From a checkpoint of a small contrastive image-text model: text encoder norm rmsnorm.
Rows from block 2 of the text encoder, named by matrix and row number. Rows with one number belong to one attention dimension. Each number is 128 + 32 x the weight over its row's rms, rounded and kept within 0 to 255. All counts start at 0. After the name is the row's rms in percent of the matrix's.
# q: attention query (text_encoder.blocks.2.attn.q.weight, 128x128), inputs 64-127
# k: attention key (text_encoder.blocks.2.attn.k.weight, 128x128), inputs 64-127
q.67 097 [159 153 153 103 148 165 150 113 106 136 191 125 105 116  96 152 169  90 169 101 145  90 120 124 109  88 117 160 163 176  83 153  47  86 145 123  91  85 136 145  94  79 148 174 137 112 176 136 133 202 117 111  79 108 161 116  95 170  63 117 101 100 128 146]
k.67 088 [183 122 132 188 102 130 125 112 124 158 109 118 145 178  86 100 168 126 166 162  76  86 142 153 150 182 147 129  99 102 114  99 126 202 174 196 101 145 130 124 142 118 123  97 135  97 119 223  77 158 163 145 110 132 177 152 131 117  87 112  96 180 166 146]
q.68 107 [102  99 134 115 158  88 152 193 115 118 135 116 117 128 117  83 148 118 163 124  78 109  49 100  52  92 128 158 132 112 117 124 123 110 153 174 113 155 140  63 191 157  82 153 112  95 106 108 155 101 137 127 140 168 191 132 158 139  85 143 113 145 109 111]
k.68 091 [139 133 127 153 126  96 105 178  71 126 148 152 176 188  85  81 127 132 154 106  97 153 147  93  83  95 123 135 132 137 154 137 176 104 131 146 172 118 112  96 129 101 108 125 145 122 143 153 113  78 116 167  65 128 125 140 128 138 115 108 113 148 116 128]
q.69 090 [ 40 131  67 134 110 164 160  87 147 132 135 147 106 139 135 164  95 149 108 137 151  76 165 148 129  72 116 108 143 175  52  91 164 183  90 117 114 123  72  94 147 110 150 105 132 141 132  87 120 154 142 117 164  70  90 181 126  81 172 155 134 106 133 138]
k.69 085 [ 68 132 113  86 128 159 121 128  96 134 117 109 155 107 160  95 116 122 168 121  95 151 152 137 156 119 142 128 169 101 109 117  75 121 144  96 147 179 111 146 140 162 148 140 116 130  96 142 130 137  82  92 157 139 186  75 170 131 195 144 161 110 165 115]
q.70 104 [ 98  88  92 109 114 110 166 140 135 182 119 154 111 157 141 105  98 151 191 119 105 127 153 190 156 162 127  87 127 128 103  94 126  60  97 165 118 112 130 140 126  54 148 151  98 174 167 122 135 121 180 146 157 116 122 137 136 171 161 192 100 114 165 139]
k.70 093 [ 96  83 169 139  91 159 131 154 108 166 157  98 127 123  90 164 110 177 104 147 111  84 147 106 129 159 114 123 149 166 123 125 159 138 196 139 114 186  47 131 143 105  94 111 115  80  91 184 145  85 145 116 119 109 121 114 120 142 122  81 158 114 155 124]
q.71 102 [221 151 104 150 122 163  93 117 186 171 125 100 136 141  92  75 141 148 121 126 107 147 124  75 164 166  98 163 107 150  94 185 100 120 149 111 165 119 122 129  57 109  58 147 185 148 153 150 153 120 180 121 109 100 147 117 132  73 146 135 164 115 103  75]
k.71 097 [202  94  95 138 129 134 134 142 117 190 134 113 162 127 113 113 145  89  84 115 165 130 129 139 118 140 122 121  96 150  90 130 134 129 120 193 129 118 113 135  79 101 132 122 154 156 115  65 136 178 116  90 116 103 149  95 156 173 114 104  78  94 130 134]
q.72 102 [145  87 131 128  98  73 111 146 130 194 122  74 148 193 165 113 145 164 111  72 126 157 168 126  59 148 163 113 126 125 185 105 130 127 149 196 148 152 131  59 131  69 100 123 130 177 109 161 110 118 127 165 171 136 150 150 190  96 150 154 113 117  77  99]
k.72 087 [132  99 148 130  91 104 136 149 140 128 157 180  65 141 118 143 117 212 150 159 113 119 109 176  56  93 138 120 164 109 141 145 160 111  97 137 121  78 115  52 128  80  77  79 104 160 120 127 132  82 136  77  95 101  78 109 145 145 113 178 125 123 132 146]
q.73 104 [ 81 113 135 173 105 122 144 171  79 124 159 131 158 167 161 109 107 110  78 116 117 168 166  79 152 162 137 104 167 186 201 116 122 112 108 161 173 128 106 131 140  81 121 152 144 132 105 154 139  98 141  34 146  86 123 122 105 128 160  92 163 178 121 106]
k.73 099 [127 115  87  83 156 186 122  97 180 160 179 133 143 126 115 166 109 145  93  96 133 122 158 100 117 120  86 167 140 180 141 151 100 108 106 127 145 119 151 139 149 100 182 164  92 106  91 111 134 150 154 125 148 107 125 125 122  90  94 173  58  78 108  78]
q.74 101 [124 147 148  66 126 110 142 156 101 100 127 105 110  81 134 120  99 102  75 129 145  72 165 151 180 164 104 107 104 101 113 125  98 173 151 140 117 116 110 204 197 134 141  88 135 163 100 120 113 143 177 179 102  76 139 131 200 117 138 137 125 153 103 172]
k.74 097 [136 171 131 133 106 148 184 124 116  80  99 149 154  70 139 140 129 105 110 125 102 176 135 145  97  93  82 107 108 123 127 124 171  91 177 121 125 141 119 168 148 159 140  65 107 115 105 212 162 124 168 132 116 162 171 183 123  95 163  93 141 166 118 177]
q.75 100 [ 95 187  88  35 146 140 160 122 169  76 144 144 115 160 126 105 107 127  99 149 151 150 142 116  87 124 112 145 159 124 130 135 119 145 161 136 132 143 105 142 181 152 155  64  88 145 140 119 106 132 134  88 111 107 150 100 108 172 152 148 135 168  93 133]
k.75 106 [124 120 123 152 112 135 129 106 160 154  97 164  96 153 120 163 129 135 124  71 107 119 133 135 169 128 159  53 135 143 156 101 162 135 118  95  97 102 146 143 131 189 109 113 110  52 128  70 144 130 113 171 137  74 155 145 104 157 157  71 171 129 156 119]
q.76 093 [ 84 204 119 105  87  88 104 134 103 115 135  99 114  61 120 144 140 138 142 101  92 109 122 157 117 100  71 150 215 165 111  82 137 166  67 179  63 119 215 175 130 149 183  92  98 110 130 120  93 113 139 157 166 108 133 141 192 163 179 115 143 149 148 142]
k.76 091 [ 79 146 176  90 145 117 137 157 114 135 154  81 142 150 125 149  86 131 123 171 109 153 157 103 166 164 149 101 146 142 142  98 165 141 123 122 140  73  87 169 141 107 109 145 145 138 132 115  88 114 145 102  93  95 114 130 121  90 146 123 164 111 113 127]
q.77 092 [131 120 169 198 131 142 155  69 176  95 104 124 123 103 105 165  99 135 105  67  92  70  68 106 169  85 101 125 159 143 141 145  87  95 141 115  85 104 113 158 112 165 138 143 183 187 144 113 184 155 103  66  95 148 123 170  80 120 115 107 132 106 115 186]
k.77 084 [132 164 115 150 189 132  63 146 134 148 107  88 146 121  96 160 111 165  96 141  94 162  95  75 153 105 125 201 116 120 148 148 112 171 129 131 224 141 168 159  97 185 149 189  65 147 122 191 112 118 151  89 133 143 118 106 136 111  98  68 170 133 103  88]
q.78 096 [163 129 153 158 114 118 129 103 125 104 162 116  95 129 196 123 104 125 134 144 133 140 183 147 107 130 181 136 160 145 181 111 113  63 127 149 189 166  60  95 160 177 114 143 124 141 143  85 130 153 149  88 140 106  72 137 116 103 136 143 129  72 102 130]
k.78 087 [ 86  69 101 128 136 128 133 145 121 167 167 112 142  96 127 163 141 149 147 117 130 131 110 142 194 137 177 105 135 101 209 132 185  85  51 107 173 110 137 122 113 172 186 143 180 203 174 153 163 105 158 143  99  81 185  77 124 109 128  86  98 115 114 123]
q.79 100 [153  58 104 148 140 105 141 160 150 174 139 145 108 140  92 149 133 144 171 110 122 155 159 122 145 104 114  91  87 126 130 189 117 136 148 199 150  72 145 129 136 178 133 115  71 115 154 107 171 156  70 159 120 111 115  39 132 116 155 110 147  98 173 108]
k.79 096 [151 162 213 126 167 124 175 110 136  64  71 148 130 138  52  81 126 119 136 135 133 133 127 124 143 143  71 120 103 128  99 138 106 141  78 191 151 150 112  64  73  60 120  98 137 150 156 109 167 115 135 155 113 134  55 112 127 104 160 122 114 109 113 115]
q.80 101 [ 97 168 158 132 156 116 126 114  49 138 120 163 116 154  96 149 107  83 129 124 119 100 195 186 105 167 162 114  90 136 153 150 131 144 145 153 139 171 102 102 119  72 173  96 113 153  89 114 124  85 100 208 139 164 136 132 129 148  55 104 178 188 113  91]
k.80 090 [133 103 143 107  60 143 191 141 118 134 151 131 153 112 143 163 167 126  89 104 165 117 134 134  96 133 126 140 115  85 206 140 162 164 113 121  96 101 153 116 112 101  95 134 169  70 121 134 156 110 131 152 123 204 128 113  74 118  97 129 127 134 130 110]
q.81 096 [100 118  95 126 112 165 156 166 145  95 144 157 152 148 108 131 145 154 137  97 154  87 106  94  95  58 148 110  69  43 123 148 154  75  45 127  75 121 153 107 166  73 108 171 182 110 127  70 131  96 161 171 140 129 114  99 180 150 153 113 151 146 171 149]
k.81 091 [177 112 156  62 101 114 100 122  13 114 113 146 190 164 136  74  91  92 158 169 141 119 141 173 127 139 127 127 121 156 112 115 142 138 133 103 131  82  96 166 165 117 100 147 154 145 123 168 106 100 107 176 162  72 128 113 124 181 137 110 144 100 110 213]
q.82 105 [ 90 131 127 150 129 121 127  92 133 177 142 184  85 156 118 156 145 113 112 135  93 185 112 179 144 170 150 124 137 164 126 137 117  98 166 119 138 121 139 152 122 142 156  62 176 164  90 134 155 136 143 120 112 116 162 133 107 105 117  62 113 154  60 152]
k.82 094 [146 142 186 129  99 170 192 157 106  36 130 134 126 142 156 135 152 182 144 153 144 130  95 135 117 132 102  94 129  98 170 133 119 146  91  65 135 132 186 134 115 111 128 113  76 165 157 119 145 104 171 101 136 129 172 150 186 118 122 121  88 143 124 122]
q.83 099 [ 92 158 129 119 116 129 138  99 155 116  53 110 123 126 109 150 189 181 169  57 169 161 149  76 121 144 155 178  80 136 122 110 126 166 103 159 110 116 107  82 170 106 126  83 172 140  90 113 105 100 143 173 148 157 130 124 138  91 136  64 162 102 121  76]
k.83 102 [151 130 134 159  91 110 128  95 119 139 122 172 154 160 132  53 105 117 194 135 124 119 124 125 123 142 118 144 140 169 136  90 145 164 135 130 136 101 150 113 109 115  97 115  50 205 122 158 143  89 166 151 152 150 125 154 119 101 138 232 120 136 134  86]
q.84 109 [ 95 170 141  82 125 127 118  72  98 189 131  96 136 141 102 129  68  94 121 182  96 153 161 116 142 107 153 115  90 180 119  79 187 104 116 120 122 121  77  73 122  84 102 108 130 133  89 125 105 213 165 137  85 194  96 102 127 141 113 125 160 110 145 109]
k.84 091 [ 93  91  95 151 145 120  93 130 154 131 131 154 143 103 163 195 111 121 139 163 112 153 110  83 148 104 166  97 192 126 146 146 149  68 127 131 144 170  70 108 183 102 217  96 182 142 122 159 161 139 147  99 164 149 202 177 101 111 169 135 116 138 148 173]
q.85 092 [171 113 159 100  78 107 143 117 142 165 166 140 178 157 163 174 110 119 192 113 110 167 149 148 128  90  86 123 139 150 179 133 155  52 184 109 107 103 129 125 149 101 168 145  91  60 180 155  87 136 117 190  91 137 140 139 162 110 105 101 144 180 144  63]
k.85 099 [ 88 130 144 100  79  92 180 150  84 147  94  72 103 138  76 132 144 109 155 212 123 148 117 144 150 155 139 114 125 161 139 120 139 139 113 152 114  60 152 111  96 111 161 171 121 117 147 134 116  72 111 161 181 142 118 144 110 169 120  89 116 129 133 174]
q.86 103 [111 131 143 148 125 102 141 162 128 123 160 222 107 131 169 138  94 170 153 108  94 149 167 166 121  81 151 153 104 110  74 108 141 113 133 153 131 180 120 106  76 140  93 168  92 174 160 176 105 116 122 132 100 113 142  54 114 144 140 114 104 139 173  57]
k.86 097 [152 120 121 155 145 114  70 164 153 163 112 145 102 130 119 112 173 153 171  89 104  88  69 139 122 134 111 166  85 162 164  90 151 114 120 198  86 166 107 135  97 101 121 129 175 100 175 127 128 187 151 116 109  86  91 121  41  79 155 190 120 103 148 138]
q.87 122 [167 146 103 114  46 133 114 120 110  93 154 120 148  85 130 118 133 127 117  65 121 103  82 118 112 112 159 191 114 131 132 151 156 111 153 123 147  60 147 149 122 194  90 102 110  83 161 158 127 119  57 131 150 123  98 178 134 148 158 222 146 135 144  96]
k.87 121 [ 75 139 165  92 207  77 128 102  99 137 102 103 129  88 121  90 133 174 164  80 109 133  90 117 116 126 101 131 167 124 128 130 101 125  86 137 222 164 159 136 108 163 143 147 133 173 113 115 143  86 158  81 163 172 110 120 155 139 104 124 141 136 137 103]
q.88 082 [147 137 138 105 121 108 124 108 120 146 126  99 139 148 139 177 153 107 173 142  61  70  83  58  85 135 162 146 129  94 197 160 147  79 119  71 108 108 138  97 121 102 125 151 116 156  80 127 106 108 142 129 127 195 186 131 140 175 129 139 114  90 163 114]
k.88 112 [137  77 108 147 175 128 113  82 109 130 156 134 161 123 159 169 123 145 105 121 144 121  71 121  73 112 130 182 114 132 123 184 129 161  98 153 133 101 139  94 108  81 155 150 135 161 134  88 127 178 132 169 149  98 168  86 176 130  94 117 121  91 108 122]
q.89 083 [148 156 156  87 154 175 114 126 189 106  99  60 136  92 178 128 163 164 124 119 178 117 199 125 135 195 127 141 130 181 105 107  91 142 112  91 188  61 133 176 159 137 106 137 125 156 117 119 101  96 109 130 117  96 124 128 172 167 129 136 179  67 127 158]
k.89 090 [ 83 140 127 141 109 115 128 108 109 151 113 102 103 151 132 125  98 101 102 111 108 146 145 156 105 176 112 122 129  92  74 117 119 138 120  85 116 173  60 137 123  96  97 154 119 129 104 155 132  69 131 115  48 145 141 172 151 120 131  84  89 121 173 146]
q.90 094 [162 158 173 112 142 146 161 106 152  62 137 145 150  46 158 128  98 180  95 131 154 156  89 116 172 158 152 134 131 155 153 124 182  72 190 110  61 118 172 221  68 202 132 141 121 153 162 166 141  93  82 128 139  81 138 100 115 101 102  87  98 121 112 155]
k.90 087 [110 115  97  96 130 135  96 169 163 129  88 176 100 101 169 130 100 134  86 105 177 142 111 166 140 120  77 170 116 150 136 112 118  97 143 144 131 152 117 133 121 125 146 110  93 164 160 124 122 150 149 105 106  88 113 153 156  99 154  64 152 108 117 163]
q.91 094 [101 129  86 124 155 166 124  99 185 124 175 129 124 114 114 109 140  94 125 153 184 127 146 131 138  97 147 159 120 126 155  72 190 110 128 103 134 132 100 149 126 182 167  77 128 108 144 169 135 167 126 155 144  90 130  61 113 139  95 159 147  88 166 131]
k.91 094 [125 127 128 174 101 144 165  53 124 123  70 202 130 154 199  87 123 110 137 176 144 138  79 122  55 137 108  98 119 121 148 130 172 134 121 139  83 112  78 110 138 114 147 142 143 139 112  86 165 173 141 122 119 107  92 136 112 178 162  93 164  75 120 166]
q.92 098 [146 128 146 151 128 100 121  88 138 150 127  87  81  98 167 108 106 126  89 110 144  65 119 108 136 144  94  70 157 184 163 131 162 106 117 152 130 146  67  95 132 139 128 131  79 135 136  88 105 185 145 111 134 107 119 106 145 112 141 120 112 139 112  71]
k.92 124 [140  58 120 121 134 167 132 101 135 130 141 174 107 124 120 157 170 173 113 137 162  77 100 125 131  87 113 154 171 153  79 196 124 148  88 141 132 211 113 109 144  79 198 141 114 100 128 156 170 177 175 130 120  69  79 117 131 121 124 119 125 136 104  80]
q.93 111 [124 115 155 105 133 218  83 112 129 147  96 124 129 123 171  98 180 130 136 124 108 115 152 139 164 128 184  98  87 138 174 136  99 128 117 104 101 117  99 152 161 130 109 208 102 115 154 123  83 114  99  92  85 156 144  96 147  96 144  94 144 127 126 163]
k.93 114 [159 142 104 168 155 215 124 128  82 105 112 110  79 101 127  92 121 174  28 123 125  97  84 158  94 142 126 152 107 111 108 196 125 137 105  81 121 103 118 113 121 116 153 144 132 151 135 109 147 138 188 130 118  64 131  90 116  85  77 151 130 124  84 144]
q.94 104 [169 174 130 138 177 138 137 143 147 100 113 172 112  96 129 101 144 142  84 123 202 132 138  51  90 193 187 121 102 112 126  88 125 130 133 136 154 183 136  82  87 152 112 159 187 168 168 136 119 134 122 102 136 127 119  89 140 117 160 131 142 124 108 102]
k.94 090 [181 147 122 109  95 107 112  99 132 155 128 193 170 118 157 132 159 160 103 128  96 181 109 195 122  84 174  99 106  99  84 118 158 141 119 179 163 148 126 119 131 153 139 134 124 136 136 139  73 135 109  61  98  95 165 119 127  59 134 117 102 121 177 163]
q.95 100 [143 140 129 102  92  78 143 148 142 169 153 125 118 148  66 137 165 110 104 102 125  93 133 146 148 144 148 121  86 157 110 126 112 105 110  88 150 170 158 104  94  51 157 144  64 133  50  95 128  97 102 178 159 128 177 189 114 147 147  92 169 107 143  86]
k.95 105 [153  98  99  80 123  79 138 133 110 167 144 149 102 191 161 150 124 110  91 126 207  61 129 131 139 106  80 142 140  92 125 143 133 121 134 136 115  95 138 105 116 127 169 128 129 101 121 178 150  97 145 150 145 145 104 110 153 114 119 114  92 172 129 147]
q.96 099 [ 93 107  95 167 138 149 114 131 151 138 161 125 195 124 155  89  85 122 124 178 122 154 107  82 126  62 141  94 149 127 121  61 187 118 171  61  97 174  55 175 141  74 167 170 146  63 138 154 149 148 167 105 124 154  90 102  76 140 131  98 120 123 143 171]
k.96 097 [119 116  83  78 188 141  75 113 152 153 102 113 158 157 127 203 159  93 123 148 134  73 121 123 113 145 103 131 140 146  95  95 198 134 147 102 146 104 129 172 179 111 147  98  90 149 162  94  70 157 145  88 129 121 148 117 116 149 192 114 128 156 134 141]
q.97 099 [180 151 175  43 146 107  69 112 109 142 135 128 197 145 173 162  87 114 132 123 155  86  98 156 106 126 186 183 120 166 129 155 122 107 102 132 138 194 175 152 119  56 116 145 137  85 102 188 105  83  83 111 131 163 136 139 135 117 123 127 110 178 110 154]
k.97 093 [182 126  68 141  69 126  67 141 144 184 136 115 117 124 143 105  95  57 107 155 145 164 139 186 156 117 104 117 108 134 172 129 143 156 136  73  89  99 126 124 179 141  93 149 172  74 108 116  68 124 101 133 130  84 120 193  96 107  74 167 108 144 114  98]
q.98 112 [ 73 155 138 145 139  77  95 170 100  93 123 134 190 129 130  59 101 104 139  87 122  87 133 106  77 175  93 111  88 120 107 123 181  99 160 132  81 119 125 160 162 165  92 124 106  87 111 117 121 160 144 109 137 115 136 142 142 153 121 113 137 156 102  98]
k.98 097 [ 88 123 107 149  70  58 155  78 107 107  96 137 184 169 131 125  91 141 126  85 137  91 101 160  87  65  99 136 128  76 111 111 146 110 174 140 123 132 149  56 132  95 135 136 150  95  78  34 143 149  98 171 100  97  98 137 100 137  98 126 149 172 125 133]
q.99 112 [144 144 100 160 172 142 102 153  99 105 130 106 128  92 170 165 141 139 161 147 143 133 140 161 114 114 107 132 102  56 132 149 118 139  73 169 168 118 180  91  85  94 143 102 151  85 139 144  86 141  93 118  72 136  96 111 117 133  94  86 121 165 106 120]
k.99 097 [137 140 172  90 188 112 167 139 119 105 123 152 158 103 131  78 111 112 104 122 105 123 190 173 156 191 119 156  97 113  91 179 124 133 155 180 150 102 103  91 140 113 123 113 120  89 148 135 125 190  95  60 172 160  96 100 126 105 155  70  75  97 168  93]
q.100 102 [163  87  98 193  93  91  73 137 122 119 177  60  71 153 133 152 134 120  59 160  99 129 123 160 153 171 113 137  77 158 122 113 115 171 155 199 137 128 115  80  92  84 163 144 141 129  76 117  87 103 123 127 103 137 154 126 147 110 175 146  94 195 106 135]
k.100 103 [ 79 155 113 148 159 125 149 164 132 127  95 104 132 162 134 174 116 104 106 100 206 122 114 160  55  71  93  95 125 124 137 218 149  38 149 129 150 154 100 136 103  94 108 163 161 111  94 124 191 183 123  93 123 120 106 135 170  74 189 191  87 177 163  98]
q.101 082 [160 132 173 152 182 157 126 107 118 123 131 140 138  85 122 195 108  89  90  92 154 133 114 134  94 101 167 116 125 180 110  73 140 111  75 144 138  96 107 159  60  96 131 121 156  84 120 168 209 108 133 115 111  99 112 144 125  96 120 104  47 158  93 135]
k.101 091 [133 125 160 100  85 151 151 140 117 152  73  93 126 105 160 114 136 134 112 182  81 191 107 169  83 155 120 162 116 129 167 168 144 149 163 101 166 169  92 143 124  96  85 133 112 172 117  99 117 129  54 135 100 111 159 165 143  75 159 206 178 185 133  60]
q.102 097 [168  89 101  98  80 126 129  93 134 116 103 212 117 123 154 105 118 151 104  78 169 104 170 113 124  95 129 144 166 117 111 126 132 163 150 116 188  77 139 143 171  90 109  83  94 109 210 168 124 194 144 121  79 100 114 120  85 107  97 132 206 123 124  76]
k.102 105 [117  95 138  97 126 154 189 124 138 161 114 151 151 135 117 179 169 166 157 101 106 104 138  76 119 126 118 121 117 103  96 145  51 129 112 134  82 131 194 145 102 144 127 188 100 132  78 133  73 119 161 141  99 168 115 144 161  90  95  86 164 119 159 128]
q.103 093 [ 87 174 154 151 139 150 168 158 184 205 129  94 157 128 179 103 146 114 121 166 127 135 113 121 148 100 107 154 115  97 150 107 135 156 165  53 122 124  92 160 139 163 138 146  50  74 175 171 152  63 165 147 116 186 157 136 146 156 164 139 106 157 119 131]
k.103 107 [129 151 158 140 150 104 148 128 106  29  67 116 118 138 102 124 153  82  97 176 131 187  87 135 121  83 107 115 109 180  42 112 124 126 105 141 125 114  71 152 137 144 122 158 105 137 190 104 122 139  70 126 155 168 184 169  73 203 110 141 128 184 141 164]
q.104 104 [137 144 121 111  87 154 122  96 155  74 164 103 183 141  98 130 171 179 158 118 111 109  91 146 132 227  44 101 133 167 173 110 104 120 148  89 111 104 107 133 169 159 118 126 180 167 127  84 128 209 117 105 117  62 176  96  98 115  85 116 106 121 173 123]
k.104 092 [121 115 104 123  84 136  79 138 118 105 112 124 168 150 153  87  86 218 128 141 118 114 141 156 111 102 114 164 178  95 117 158 116 144 201  92 142  90 163 161  88 108  98 112 167 173 129 160 129  95 103 123 122 146 104 132 158  93 102 150 153  81 128 161]
q.105 089 [138 100 137 123 167  58  88 170  83 109 159  78 136 139 113 103 131 119  85 136 167  79 146  90 183 169 135 176 132 159 107 132 134  52  91 192 182 107 112 138 147 183 150  81 172 128 133 202 170 147 108 135 179 111  77 120 167 174 142 133 136 118 108 183]
k.105 106 [121 155 145 142 188 136 140 133 163 102 131 103  87 170 159 116 129 163 147 144 122  98 122 112 193 140 147 110 159 164 158  91 150 185 106 188 156 125 135 139 179 121 163 116 131 163 139 131 150 138 228 156 148  93 117 130  87 147 102 152  66 124 114  37]
q.106 086 [163  81 129  94  82 113  95 120 111 122 204 159 167 115 133 149 101 139 172 114 154 151 151 125  33 103  34  99 170 161  96 155  87 123 138 140 135 128 157  91 112 143 120 115 132 108 142 135  88  77 115  72 122 138 112 125 122 132 147 110 188 134  64 123]
k.106 092 [ 86 164 146 136 142 117 160 137 144 117  95 135  57 114  67  93 106 137 112 127 156 120 112 142 204  83 157 183 124 116 149 139  65 140 118 151 126 108 118 112 141 125 139 154 142 120 154 117 106 164 141 161 179 105 118 140 106 131  61 110 104  99 152 126]
q.107 105 [136 172 139 154 116 143 146 125  68 148 179  89 170 100 162 102 203 148 153  92 147 130 143 202 114 104 142 136 107  48 119 141  77 104 129 177 195 117 155  89 127  90  84 127  43  73 158 138 104 140 136 145 155  75  46 145 106 178 106 176  76 118 135 176]
k.107 121 [ 86 167 151 146 168  59 116 117 137 112 103 153 117 141 104 168 120  88 143 143  86 147 119 164 172 165  92  90 146 118  83 112 125 100 111 121 119 102  54 109 112 146  78 121 125  94 141 166 182 118 103 172 104 106 152 129  90 176  71  94 130 109 121  67]
q.108 107 [154 166  92 100 171 128 130 117  52 122 146  99 155 134 150  70 115  90 130 170 160 128 162 145 102 127 194 120 113 102 125  81 141 111 160 218 187 100 133  74 161  86 171 126 172 209  92 131 134 102  84 162 135 135  69 122  85 165 135 122 131 117 134 133]
k.108 103 [ 94 133 162 159 184  51 129 185 110 116 151 167 147 199 142 138 112 175  71 100 115 133 103  73  87 148 160 121 158  90 130 127 111 173  92 121 134 114 123 159 158 132  89  59 130  99 160 107 132 171 172 105 120 134 153 118 159  94 128 159  96 186 181 105]
q.109 098 [124 101  96 148 150 116  75 126  71 146  95  68 169 161 157 120 111 106 122  95 136 128 114 146 137 188  64 155 103 200 106 127  97 183 137 162 107 123  99  80 140 147 118 170 111 123 124 181 107 126  86 152 152 161  75  85 113 158 125 141  93 128  96 135]
k.109 093 [178 188 116 126 137 103  87 162 172 120 114 137 124 199 109 141 107 121 137  76 169 205  97 149  84 171 173 189 203 152 121 148 114 109 187 165 131 127 124  97 151  83  93  81 115 114 114  80 186 110 117 134 142 111  89 152 128 125 100 144 124 109 138 139]
q.110 118 [105 132  51 181 187  97 169 139 139 129 128 156  90 149  93 127 149 123 114  87 129  94 127 147 126 171  71  52 105 127 119 118  67 164  86  94 156 113  65 142 104  64 154 128 134 183 131 103 118 127 103 102 132 157 139 125 154 136 121 142  95  97  77 158]
k.110 122 [140 120 139 130  99 125  88 174 144 133 135 128  80 114  87 135 132 101  85 110 150 144 126 145 112 104 151 160 173 130  60 225 149  78 118  98 132 103 134  96 125 186  62 105 129 111 168 129 120  68 110 154  91 112  78 154 167 102  96 121 142 162 111 118]
q.111 093 [169  81  79 222 127  88 107  85 156 168 185 134 149 130 134 143 201 132 128  98 133 127 140 166 104 112 147 168 136 136 132 205  84  77 175 176 164 101 112  72 138 146 168 124 135 156  94 179 104 104 121 101 150 127 145 162 125  98 163  92 146 140  72 105]
k.111 121 [164 118 163 128 144 110 144 116 125  74 119 147 120 113  81  99 124 129 118 171 175  92 199 122 160 120 115 134 110  64 132 119 113 102 137  75 110 107 157 161  98 157 117 114 130 106 119  47 124 107 117  44 116 105  90  72 152  93 101 116 138 150 146 189]
q.112 092 [161  26 141 174 146 122 150 102 150 102 168 110  80 138 122 191 169 117  77 158 140 106 125 201 158 168 115 144 145 158 103 105 111 163 135 131 167 148 149 132 102 154 137 149  85 138 158 106 209 101 137 106 130 103 166 107  88  99  86 186 152 103 135 126]
k.112 092 [130 151 111 124 161 141 139 181 149 138 152  91 108 128 124 139 130 133 103 124 141  57 172 117  82 136 102 206 122 106 161 137  63 108 143 125 138 165 133 188  39 156 140 196 111 158 119 144  87 100 118 153 132 214 109  82 121 111 140 134 164 111 124  57]
q.113 096 [173  64  54 179 150 106 133 128 116 132 140 115 135 193 111 188 138 117 137 181 139 133  98 157 142 116 165 135 127  99 108 169 164  64  78 155 147  64 158  97 107 115 158 211 127 107 172 132 158  78 129 131 130 141  66 115 157 152 132 123 113 102 147  96]
k.113 106 [167  77  92  86 160 189 111 171 109 143 165 104 148 142 146 157 117 153  97  93 140 101 149 110 123 216 151 138 148 140 152 150  57 158 126  87 139 132 108 169 120  81 164 119 169 137 147  82 147 142 156 145  91 100  63  82 174 125 147 187 152 134 128 122]
q.114 086 [191 153  97 152 106 145 149 150 101 100 161 138  91  98 140 143 147 142 118 109 136 112 101 139 141 119 147 146  53 102  49 167 107 125 143 120 105 162 150 171  91  85 137  80 140 101  95 147 116 156 149 153  88 134 141 115  77 194 110  74 119 150 187  81]
k.114 098 [147 134  92 106 196 140 127 193 155  86 125 139 129 139 196 105 140 162  99 135 122 140 154  97 162 133 123 177 165 173 105 126 156 192 183 166  92 127 181 144 145 112 215 142 154 119 146 155 124 159 157 141 162 146 132 123 121 105 136 128 148 112 106  85]
q.115 104 [106 176 145 173 110 154 144 123 149 150 123 138 107 135 119  88  78  74 102 116  86 115 116 152 157  73 170 121 147 120  65 159  58 103  78 128 152 163 109 118 173 112 165 157 123 145 137  75 182 145  84 157 139 119  78 104 122 112 140 147 139 120 178 109]
k.115 099 [169 119 114 175 109 206 101 206  64 150 118 121 136 148  93  86 145 161 115 156  89 133  86  88  94 172 124 142 157 118 175 150 126 200 133 113 110 151  85 147 165 148 175 153 174 114 122 150 152 193 129 143  74 155 148 107 101 147 123 129 112  89 127 112]
q.116 112 [158 111 131 103  74  99 120 117 169 104 168 108 127 150 147  84 109  83 113 103  93  92 172  65 127  94  76 126 169 114 191 146 107 141 160 170 122 124  52 115 123 100  82 159  81 122 120 152  98 143 139 186 125 118 118 127  94 146 166 141 133 133 217 123]
k.116 104 [ 85 135 108 101 156  92 143 127 181 127 108  98 157 170  83 127  97  86 158 198 137 175 113 128 126 107 139 134 106 160 113  91 165 155 114 165  82 162  95 128 110 184 105 156 106  89  83 143 126 142 102 174 139  91 162 136 125 103 100 178 133  96 114 168]
q.117 105 [191 152 185 120 178  77  86 183 159  98  99 134  99 122  93  50 160 105 143 153  93 172 130 123 149 142  97  89 106 142 155 130  92 116 153 127 174 135 118 219 147 160 135 144 134 194 176  61 132 128 101  65 113 128 140  88 119 169 124  92 144 120 126 218]
k.117 104 [179 147 153 152 140 100  83 139 168 143 156 155  58 141  78 123 137 126  86 162 147 172 101 104 147 114 139  77 121 139 126 192 150 129 126 153 133 102 105 100 134 133 102 133 126 149 178 150 125 148 149 168  80 140 149 164 116 207 109 133 111 123 101  85]
q.118 101 [112 160 131 155 138 127 110 170 170 150 123 107 123 184 126 138 132 170 123  86  99 154 171 118 164 125  86 112 165  99  52 147 175  65 154 107  59 142  91  90  89  80 139 108 103 173 151  91 105 141 139 168 115 169 168 116  74 182 151 102 106 126 167 123]
k.118 100 [156 133 178  90 147 205 119 146 132 109  59 131  96 129 129 154 127 171 142 135  98 170 132 151 179  92 134 108  87 118  93  95 146 132 166 154  54 101 118 155  84  97 143  99 169 128 134 125 156 146  90 141 143  86 179 133 172 150 111 106 110 136 142 131]
q.119 093 [107  81 134 130 143 118 137 153 128 108 201 177  79 158 161 100 119 153 149  55 103 120 140 124  96  84 153  94  77 157  71 155  95 127 141 156  80 167  87  67 116 169 160 123 114 150  85 126 116 125 196 115 120 129 169  91 198 114 129 100 122 121 130 151]
k.119 090 [124 195 162 161 177 163  99 178  78  83  99  79  93 185 115 131  89 160 125 124 113 160 104 142 185  97 128 150 143 183 154 174 147 114 112 132  97 156 146 119 118 135 132 135 155 170 164 169 162 115 207 206 151 113 164 146 133 122 123 145  93 158 142 126]